Weights of a small sound classifier: mfcc input, arch convnext.
Rows from block 2 of a small sound classifier, named by matrix and row number. Rows with one number belong to one neuron. Each number is 128 + 32 x the weight over its row's rms, rounded and kept within 0 to 255. All counts start at 0. Numbers have three digits each. After the name is the row's rms in percent of the matrix's.
After each neuron's rows are labels from the 100 clips, of 14976, where the neuron reaches its largest size: "top examples" is what is common among them; "loudest band" is the band of the loudest frequency at the time of the peak. Only what is clearly more common there than usual is listed. The data: acted Russian speech (Dusha). In brackets: how many of the 100.
# gate: MLP gate (model.blocks.2.mlp.gate.weight, 960x320), inputs 0-159
# fc1: MLP up (model.blocks.2.mlp.fc1.weight, 960x320), inputs 0-159
# fc2: MLP down (model.blocks.2.mlp.fc2.weight, 320x960, transposed), outputs 0-159

gate.630 157:168167078131156155049133152163134153095089147108168136111131107173138088163060133138077128120142111111082170152161087164096155125137132145175178139143142112130137128184163165158142124140197127099180163119117103111127139115132090159134172150136152089165099091155145109097082121135113150222096091094112126153067096078155129091170169128088122128191177119122118044106157096119163090131125088086115174101088184118164154120114086109108147144103129188107111186145123084089105161119137102
fc1.630 160:044202137111148131162129149131063154125103127144140082169172089105103162182103064067106109150123118132106112135056094101093112148105101174147116126104125135148121063125127113047125162158102114180216102168170117125158145086198110142120090117095148135112129112098098149177175132080156118039129089121147135156212162108131096148156042112102098177124126124092149116112126152111138100142107131148074160112133102095197095136104168139135102120103113121093139142132145119153162153090169180
fc2.630 142:110124127114107103164107151172138125154157171148134115182082117075176099098105129139161130092117121141097075176112127178090076049126149112125162143117125111127105092117071140138136107078081113127125126098080150087167192127090172108139151150143065167107111149170117136113174165153115129150119128166095156090111118150108112122115117172155169145126098117151143139118130147105156137162184126070117152098095137154165122163087132146129156103133161077149161118153122116149156086028178138
top examples: emotion: positive (80)
loudest band: 250 to 500 Hz (49); 500 to 1000 Hz (48)

gate.316 163:145111126098108134160143158180164110130137125073198151192143116081119150086077133100111096155119165152095135132118157139161073142114168133118155159091147108175118090122120140124087155098074180150140090113116119160054121147077157087151138119143054135149131101142110138179162135160108148128076129150146156139210078105141150068168128174131137117158140155132049193182126126090146110125149135104124055081122094092163143139131151132185114128105101091133151158214142149117083092067127146
fc1.316 157:099087144162116129119132098073123167176155097108168138147163135149102103127069128141121140116100104133062093135022127078100117113127084105199146095157156069126170094156138171124082147120114102171073061099114145139173112066157139119095128169122148132157120109103169122101113118148135140135179102138098182135122171191109163148093078130086188066154161138096130147118080157172124135170127115126136140147128181156091149118124119176151149139114172102152110105047129130108143111178050146
fc2.316 156:180142183075123155134087078120122101155149115113090123097148134086103155137118108135079159174162079153146130170101201137091113113128134129112061107199108109079069128147108103079126128165122191106148195214177138115151202077207149062081200175128112116102132114181097152118159167137154114115092104117199171109156131104135154109113102139198162159102129192150156153112123107165143127128110099145133146118113141100073070088102123122117062165126104109077102130098140123118176122052163087
top examples: emotion: angry (45)
loudest band: 250 to 500 Hz (43)

gate.309 146:146146076131098123126149125156180143166112092104195116079138118112157124139134118121122069175191059087138078107069157103118096076172182131105094119126166165147129105114138110120158106114157132086201131197077140135194113100084152150149069090108125109120141122083097109132128139132102120145156083162167156160139139122131159129118147124139145120131076122173106185198158122122130160168110068144075132069140101108137062136142182149154121101097123174101102113113208159099126128119161091
fc1.309 141:158144108114103194160153131103135080069074089163107122070129118113135111106169090111086159137111107184088136185082125127091075130118071165140148122156167100136142136100137198160149145106045088128156114100086141180183099081144169147111077114083115092071159168135163096177196195194133124124125154119071097151122118085144120097097138165094074147139150125134112120071133177090109154075136177120105121121080131200128129098118182227143178127079142111117130157104136083100153176135170109
fc2.309 132:121162136135104155141198164127144167068167160139135102113123147164138134162134170139074144151130133200124117090108153056143179183122216129098139150091151130150093154162099116079108108079162082137169169136100086078160132075134112122129129144181114170150105095134171131132104126114139151125102081154113134067145160109161127205177136094130144104115078126101125154159116154122111148100080066155117120134128088093144139141128123147092077085097150154154171134077176116100084133087158100
top examples: emotion: angry (47)
loudest band: 250 to 500 Hz (47); 500 to 1000 Hz (26)

gate.259 015:143088146081177109092078130091189146081152150125173084103159152091129092083169128164149159181111116137089152112141091111131118091175106089190090157082089117125097138133098159109100151120149102163146175138108113103158122077162203154082092146165109102097161128126137099183113143171103161125165118087112090186146100126169180076146185095096100207086122092149142149117079128162155132087161116141149136169097146132147151124155115124068126162066161102167126105160170127168132145102153126
fc1.259 015:153116080107100192104177157105105094131171156142183189174131137084126113139124122085167128152174135138130104097193154198146090106094154099101106114185169134167080173159142082129082088104122081076122187121151115157081089111159156152181175109179114112141111114078183103176155194102120110100112091174170128089153197071131153101126163142119138174098154160158112107083156133122075154128115148131169141131178110143168160120103077096119177174176091138152109106147089175086134159134141104
fc2.259 013:090092087157168162192082125129116128086116115123107084092147128185165159177176095158144135165112141125065102100129108082122086127137155133122148123138125128106182163063139155120168121145152180047095129128103047124105171123106109042112116221089150096103176105116066088109133133159162156079133134115141136144124141108127096106174101162135142173125172168141117137138077153037084142134172096109141108110171120094122158132089072118120173109107190121142193189110150116086126131109133144
top examples: emotion: positive (52)
loudest band: 500 to 1000 Hz (26)

gate.549 121:116081130122138221071159135103106078068186128191132109091138159132186069126124117152112085147136113124151181146167079156102076156135080085133110125160109129117093132135181105111147109137100155162168137088108156152131100125128132085208171177078079097109082067166139181080125162140144124234166165140143091122092098187200164136112127124146109151170139116148120076105136113088164148090169103082112152126044151147070138131146091079158160120103114178124110128182149124159103164130168137
fc1.549 118:128093113118133134072113165233127063134146104147139117131169164075092074131117128149117143164109181093102143145120134099148150165169162079124118119138145153108165148189132152101163127123156101076087097037139095197193132121067165087172109163147093107088098146101081096168122128147093147228136110160119092056094135126141154129165171192112117159131078077122098121112124124100167112154131067166143154150102137111089116119171115111121138123086142164161092171118104101130106195144133108
fc2.549 120:170116081145087092086160149139100146131135165127145134189107143064235152101145126138086145189145159141160168132127073123116144136095205163157131118171128096145127116117109142158107149111108086115086174144202052099113136153128125166137067147057127138145135120117195118115154123136149126162190117125167166136177163185089157098171106084088162108073103143176166168193165114157143138105137146129109140114154113094146108131151165132042097098065126116139087132202133172109149219162122092
top examples: emotion: positive (58)
loudest band: 250 to 500 Hz (60); 500 to 1000 Hz (35)

gate.526 156:095164162114119166146157123149101080186074127115144144082092139156137097022141156178120085143123077111155101142234083162101092084201163154129073110159101097148117106161102142128084171096105117099137124123113195133107103096140110125082107074128083097165155165100119129154103135092142102140083138105090192123115171075152083097131124138110167148121122188189104132145147110188151117112135143105156143118092135093141107127147096150133139123093111124123140181141153131045127065167120094
fc1.526 155:055177153144101108120178079163095086126157097187131062158131102106117114124163121117133122073102159130131124094150071145113059212117118149131133180131150152132113130143187135083082111162161103172083159143108176118133156131146107224172110086134140073194055124115122152148141140099126135142120139109115125093125186166108098102122126156123118141161076174157107106126110101133106101113112143155168113077061146084145096110177067154117092172086111109118112146146114132097167168142124119
fc2.526 144:169122117109138137095110064116119103150105205100097121137144126152250194130160143113123133108139095109161126126156153066129189130136158140113152103089096089097123119101136117081079188142161099076111083138159094139118116085104171156110120128092089086186127135105097144108101112131122138131169136098174122161150072109172128112125136117163108076131132152115161124140123156187123140126144131141137113143159110157110190140215101154131041134079157126154121113144109079199102163136118140
top examples: emotion: positive (90)
loudest band: 250 to 500 Hz (61)

gate.559 027:129153154122135216131081168104115232151065100122129152099091114175110140188131112136140092097134149118143074100149108179133156153139075157129169121095098152128115158146130154131139175113130138138151099103087175104140124152086105180064095097136152087198173129179162099193156100104084135096133143180132109143094113168172117106158114083153105145182084166120163084101104106083086196079104126118119082138101089141165156132083178127085094180098063064085150132158037130072141093115104129
fc1.559 025:174083138088149106093142120133128153146130151127116134122130047160138127163117135149131121116152111159074113093131138140146137147202062097145219081131142093125175151186111139114107184180140175105171140122109153148111102113087103128150141171124167129101206128128162114115093145093090155141219135188188098112065094102196086124124133106140105131140117124101118061093145099111094130130067123108111110121127157188084130131063171108143068121127123132135110139087051181145129104126174101
fc2.559 030:129159176115145146092123101150135160062092092131037138156177160175158141182146156094105214102133166097119111141143154112193134172165104138091192085091167110081106137144140133101118158101154113107195105143151132136057097147101106163098134147077178151147118134135175088185208091094134153161219152142113137072114074112251173170181070086126078121158121134120077137166080141145161140103118108085083097102097181098096157137115137099145145122152157154114141143133100105077160050078131147
top examples: emotion: angry (55)
loudest band: 500 to 1000 Hz (29)

gate.138 162:112091127179109090156115144074134133113186126114157103185124156088163126110163090130133179124095095109122154124118158105203072086116150086192130123134151112178127148030143058118155159127144097138129104108153088117078082180118167122182153117110155089157136142127142139166085120176095138135190108069145129159138166067125161118089144141168136116102110161147176088079193117119124124139140111162046139093133148140192111110154177135165159113193131140101116094148128096161133151090119127
fc1.138 165:063174105071165149161140138221093102109131148122093090109093146128151140193066140130148114155162112120110200137136155116105174169122127075101141117141137119190098113094151113135099156137122126216159143129119111092175115130151106136115137147134130123144122154088104156116140089136152105158118155129203181112182125179093153177134149092091149156175130083124144121128121145217154104139162120190148106144152145116134153095099132128117100151095138153218069133101134122123048148140158140
fc2.138 152:125134132141148134123119167098131125155192151128101147130145110109117161104117099069147166164068163170167089188078107128121077045175171139172093104127105150107109126110105131158125118089140081057117129155057136163104119132145152135107129138130078129087105115114099102124111092169126099196172102101098120125130097114152151118130096177177098160172116127150154129131136119145141129073131136138174131104128171116084101211148126104147152114110119069075165140109153158157130104146108119
top examples: emotion: angry (53)
loudest band: 250 to 500 Hz (50)

gate.600 107:082192105149109138106165152116133137038185089125101089117120163113165134101080133143145157093121124108148158148148084077114066179118171079147160113091094114180148107125163186128064123126152156146113098096174096162140133099144122174146088119095148097127126096172172183120123135142119145142129116123132124203098114091158148087135143089121097121136111141096077141129147097132093102143090155176105113133145133112138080181101145085179008114173078103190084136090114104110167129096191119
fc1.600 106:113074125150148160195096131135106137050158084141163139087158089092103164145144108170141093146150170087094116092147104123116068166123161086138095138138104185112114200121098102152101106153104183088085074149129117133095128135108152135075159115109077153082199131125150125148104135157144124199155197118163123114115143089052144110113105136066176105114142133089110158153155144149052161072161120151100142116079111153084098136191079161090177120106117089124103179144096129127111227162134136
fc2.600 109:139142050130079131160111130112104117148135124182101150077151084139117125108166048169169110157166139132118151124066095141092172156117142134116086151152156165102111142109184140123104123057098135151111122132142143181113105159145129172103156139092104141159145119135135081118150094179181126094208127200103103130197153125193115113091129146119159166105067126105162150128091102119111148143151112103145082121095214176124078158112089149093105097134106094095088155108119155184167100127158088
top examples: emotion: positive (66)
loudest band: 500 to 1000 Hz (37)

gate.570 136:125170169127117138088155166101213162130139096136138097131148130162116124098127153155163153132143092125159105177131128102127132116127134154065109149128150191169140145125149162095145084153129056136137145156086103137137140128140091188152134208139128131166082087185107091139141130109101116126119089092137116148123125107128103155140139113118124118139110084122152137085168113131129051139178116109099150094156125139129127086186174154119149140120074073150158147078104158077148112085158096
fc1.570 135:112125134173174102118155080148116166100146144106075142092109063108084134125061154155138122127156097093114144158144090147079143064134111068173092088168137115151149168085183144138114174127036183097121079125108154146128127072139192123151108100118150119139176109113109113033099124121135097084133158220072145172144115133142126154097078069104120151098109152161123130147037127088129124106108150083180105172079134136106133127167087167147164114130103133112152093125086166148144117156141163
fc2.570 139:087087150120146149130097180077123134138128099160123145116146187191129154067118113124181127130145176124169165143095042131184115125089110182052106094129137111142123108056147150148164095103090120128180137110135122199077081157096117148197050146120103090132115084151081133116109121096129118128158157213144164153129095079107112089152076093103111107054157116118184134115104141094161130132134068091131128093138129092097157172103144105116123135093110122157159103138160148135103084136110135
top examples: emotion: sad (54)
loudest band: 1000 to 2000 Hz (34); 4000 to 8000 Hz (34)

gate.366 020:080093093162121122104182093121090105091186155136097089122113136145194144210108083149108116092174184107127107092050176117139112161152177082135106127176129144141165138143096137118158177086135142157112177125119140190122119104132114110160080155117179088123148106148118149089122120156149140147148173155129112128132114156092156169159094082143097119162150131121060120187135133178085132120157080129154119117067131175128142176155143087107093090155105115165103114125197124153152177053146090
fc1.366 017:088148145132163136069113115118115082085083103185166138164157120162190104164115103130124144105135080080150099145159187100087182179186136089135162131162159156133071112147127077088170165073146086093103159123138162126144113086096108174132094147072147119140113162151060137113162143127181109083169139176102159115103148181120169114159094047180104170106091108112089128084127164087136109155148159155143198122139096143112147097137136102156129142161091130102077061170163123113110141126166099
fc2.366 018:106161022169147092175106147181108129134137163118202155135194145101125119103182100161149139205110097090171141102168090096146129150077123140143121143141090118108143113078177109088149137125111146133135160134177103167155123137143124161201152158216098129124120159153074144125176186104122136162096103120136143156140155176144159053127184148085135094106167114110156123120060178099222109163121133101143189115161107110113141059152086116143114154105131121138149122122116200119134141144145095
top examples: emotion: positive (56)
loudest band: 250 to 500 Hz (73)