A small sound classifier, trained from scratch.
Training: 19800 steps, held-out accuracy 73%.
Data: trained on acted Russian speech (Dusha), 26041 training examples, 48.7 epochs.
Rows from block 3 of a small sound classifier, named by matrix and row number. Rows with one number within an expert belong to one neuron, the router's apart. Each number is 128 + 24 x the weight over its row's rms, rounded and kept within 0 to 255. All counts start at 0.
Before each expert's rows are labels from the 100 clips, of 14976, where the router gives the expert most weight on average: "top examples" is what is common among them. Only what is clearly more common there than usual is listed. The data: acted Russian speech (Dusha). In brackets: how many of the 100.
# router: router (model.blocks.3.mlp.router.weight, 16x320, trained with AdamW), inputs 0-159
# gate: expert gate (model.blocks.3.mlp.gate, 16x80x320), inputs 0-159
# up: expert up (model.blocks.3.mlp.up, 16x80x320), inputs 0-159
# down: expert down (model.blocks.3.mlp.down, 16x320x80, transposed), outputs 0-159

# expert 3
top examples: emotion: positive (55)
router.3 [132 168 143 153 112  76 159 108 131 172 149 181  96 134 159 134 169 126 165 135 163 134  67 101 117 143 132 144 139 137 120 160 138 140 167 166 135 120  83  82 123 146 105 135  94 154  60 105 114 159 122 104 136 124 128 123 150 125 131  69 108 132 131 165 126 135 120 139 136 122 126 112 144 126 115 106 142  65 102  77 124 143 113 176 126 114 127 116 199 125 153 127 121 134 106  77  88 120 163 142 182  92 101 106 144 124 130 144 128 154 152 127 136 143 138 117  61 156 114 133 120 122 119 149 120 162 145  50 109 147 145 184 165  91 111 139 129 146 136 166 156 169 143 103 106 135 172 148 129 128 111 123 148 106 120  93  88 114 155 138]
gate.9 [166 119 131 117 119 141 123 139 143 111 151 161  90 113 118 123 143 121 169 123 130 187 135 146 143 131 144 131 131 122 133 144 121 128 157 155  91 137  81  95 146 111 138 123 122 112 133  74 126 137 130 140 134 159  74 110 136 139 136 126  83 145 155 148  92 134 121 102 132 108 193 151  99 106 103  94 167  99 143 151 105 109 110 133 126 130  86 128 136 125 156 148  86 128 145 111 118 118  94 120 146  91  74 116 120 120 169 121 139 112 130 152 133 109 142 160 110  90 120 121 145 131 124 168 159 111 188 148 119 132 106 117 131  78 142 124 113 142 114 123 104 130 123 159 137 119 112 160 102 145 162  95 131 147 133 161 138 162 143 106]
up.9 [134 125 131 200 112 204 155 106 131 148 123 179 175 124 126 117 126 107 149 150  98 105 151 108 155 129 114 124  99 100 112  95  98 115 156 132 117  91 130  87 163 183  72 161 136 152 163 132 107 129 161 120 138 114 111 122 146 145 116  83 144 106 113 113  89 115  58  83 103 136 118 160 145 148 114 152 131 141 124 129 115 118 108  93 145  98 109 140 144 106 178 116 166 118 137 128  98 119 134 134 142  83 148 132 145 128 160 149 119 115 134 144 108 167  58 132 176 130 129 103 125 119  90  99 138 141 133 123 114 123 116 123 123  86 134 123 130 139  94  84 173 125 126 113 115 119 130 133 129 111 124 128 112 134 126 148 177 136 132 130]
down.9 [ 94 101 109 142 119  93 149 121 120 118 165  80 125 111  75 168 135 144 113 153 109 111 164 103 148 112 154 102 137 123 118 157 138 125 182 127 149 158  91  83 143 132 145 138  87 120 144 136 146 137 136  91 159 136 107 116 138 106 134 143 192 139 128 118 147 112 123 144 124 149 151 113 134 128 124 154 165 135 146 122 112 165  86 143 113 137 152 117 137 121 140 128 145 141 157 156 129 117 133 177 110 107 114 143 136 137 116 120 138 121 126 141 113 148 100 110 142 106 101 129 116 135 123 144 130 146 178 102 105 122 134 155 125 158 137 147 125  90 108 165 110 186 134 126 120 149 131 112 141 190 101  91 135  86 115 131 151 113 117 146]

# expert 1
top examples: emotion: angry (49)
router.1 [118 167  91 116 137 114 122 126 127 126 114 124 166 144  91 125  96  94  84 106 122  97 146 132 130  97 172 151 145 122  90 132 123 131 118 138 143 118 105 143 151 132 159 118 106 111 140 139 168 126 136  94 148 118 130  88 114 132 130  98 115  99 119 139 111 198 104 108 163 100 143 116 181 118 124 163 151 121 123 150 107 127 138 131 145 160 142 109 111 136 123 137 125 145 140 175 120 124 148  86 101 138 117 113  94 105 118 150 127 134 155 143  98 132 114 149 139 122 132 109 135 153 103 127  80 170 113 131 136 145 121 119 153 124 107 164  91 140 151 118 150 126 119 152 162 141 101 139 153 120  79  97 143 131  96 114 105 106 117 163]
gate.9 [116 116 125 162 155 138 114 121 157 142 118 165  84 119  82 122  99 137 110 107 131 120 101 122 114 168  90 174 163 152 165  95 129 143 127  65 110 109 149 138 104 120  86 143 142 115 164 150 120 128 127 128  84 113 126  98 143 150 169 132 121 138 172 130  89 151 135 118 105 131 139 130 150 115 149 112 128  95 123 130 104 132 132  96 132 137 128 118  88 129 187 155  94 131 181  98 154 169 103 133 122 114 140 125 148 129 119  71 143 113 132  84 162 118 116 124 102 108 143 112 109 146 128 110 115 131 119 137 138 101 189 118 173 145 154 110 154 124 120 115 161 127 123 154 113 125 132 160 159 158 126 105 149 161 173 138 166 170 173 108]
up.9 [120 109 112 128 145 150 108 119 135 134 120 149 110  80 112 113  98 144 123 109 133 140 156 135  83 127  96 167 148 183 170 107 103 150 119 129 103 119 152 158 111 165  84 136 107  98 138 137 139 128 134 142  96 147 104 109 146 164 125 110  94 115 162 151 129 133 151  99 166 122 160 146 132 114 110 133 144  93 157 126  95 141 155 114 133 166 115  94  75 114 147 150 108 139 167  93 144 160 130 111 107 121 157 119 124 137 119 102 165 124 140 119 133 111 147 132 150 129 138 122 110 132 144 113 120 143 112 147 144 135 182 112 176 143 150 161 149 113  83 126 161 134 111 120 121 128 125 122 125 171 143 116 147 104 170 148 139 127 185 157]
down.9 [ 81 160 120 142 136  74 122 117 109 157 132 164 145  98  98 135  74 116 125  90 139 122 111 134 135 107 122 117 121 123 112 115 118 149 100  85 123 138 130 123 134 103  99 136 100 134 124 101 101 126  77  90 112  73 116 145 136 127 105 116 164 133 128 137 145 128 138 131 145 113 122 133 129 127 132 137 113 156 100 108 121 115 179 111 106 147  94 126 128 124 135 123 125 105 106 118 122 153 132 153 135 115 104 140 103 146 115  97 130 105 138 114 129 115 143 152 113 148 108 101 124 129 119 150 121 132 121  91 133 135 126 129 159  96 111 132  96 112 166  71 143 157 129 152 109  70 126 199 117 139 149 124 130  98 135 143 131 141  97 106]

# expert 15
top examples: emotion: angry (75)
router.15 [100 142 103 123 100 140 120 127 137 148 139 174  93 143 131 119 190 139 124 142 130 144 133 158 167 149 158 148 136 157 166 114 151 115 123 113 137 153 126 163 166  95 160  98 119 119 159  93 113 116 142 145 131 126  79 114 130 154 150 106 123 142 131 105 120  99 138 113 104  70 173 129  97  88 106 102 152 158 124 132 128 105  88 133 127 115 129 122  92 111 123 118  98 129  99 145  83 117 125 144 144  82 135 127 161 136 158  90 161  97 128 143 125 142 118 101 136 131 131 150 136 173 132 118 160 115 106 197 117 139 115 115 121 115 119 121 136 156 122 137 118 126 143  97 159 112 147 140  98 101 172 104 104 166 157 133 141 110 141  99]
gate.9 [107 121 126  99 193 159 101 130 132 112 119 109 145 122  98 156 117 117  82 145 130 139 160 125 114 162 130 134 129 114  49 129 130 126 125 129 119 140 130 147 143 115 117 158 118 109 165 160 169 156 128 109 152 117  92 110 104 143 118 125 113 101 111 125 119 133 130  99 150 144 131 128 113 148  94 119  93 120  92 136 138 117 137 122 131 153 179 115 164 126 120 105 152 145  83  84  81 126  96 160 147 102 178 120 117 121 110  44 147 133 128 110 127 129 116 120 114 125 129 153 144 119 150 162 203 144 137 176 122 145 143 178 131 139 123 129 208  98 132 135 137 145 168 111 147 132 124  63 113  87 137  82 110 158 147 138 151 133 127 101]
up.9 [121 113 125 137  77  97 143 132 149 152 132 102  93 152 127  83 149 161 166 126 160 138 124 140 150 110 141 128 129 132 224 154 105 120 120 128 128 138 108  85 137  86 150 136 146 117  77 124 120 103 137 137 127 119 169 137 136 102 141 139 107 144 127 103 142 149 123 154  99 103 153 109 115  96 156 127 161 119 164 108 117 153 136 129 110 128 111 109  78 109 130 118 115  94 164 173 169 120 175 100 107 165  99 101 108 131 126 166 122 124 129 146 150 110 144 147 147 107 123 141 108 127 152 117  64  95 133 116 161 130 116  92 124 107 122 126  39 124 125  88 108 110  56 137 127 131 131 163 121 165 105 182 131 110 151 147 117 128 141 137]
down.9 [133 152 140 204 101 125 143 142 169 150 153 166  76 133 124 144  98 104 150 142  53  94 153 145 131 159 109 152 193  69 125 145 125 131 144 163 137 118 116 155 110  82 148 137 129 123  96 132 161 139  99 151 156  97 173 123 129 100 117 129 117 143 115 132 125 120 154 148 103 145 129 134 160 128 123 147 121 103 136  97 140 147 102 148 112 131 113 162 120 148 109 117 129 134 107 169 131 100 117 171 124 106 105 116 135 149 109 140 147 128 165 172 108 100 131 131 119 117 133 131 122 100 121 159 132 103 182  50 151 107 100 163 151 117 145 139 164 131 181 139 113 140 109 139 164  95 164 133 116 110 127 132 141 124 126 114  94 145 109  97]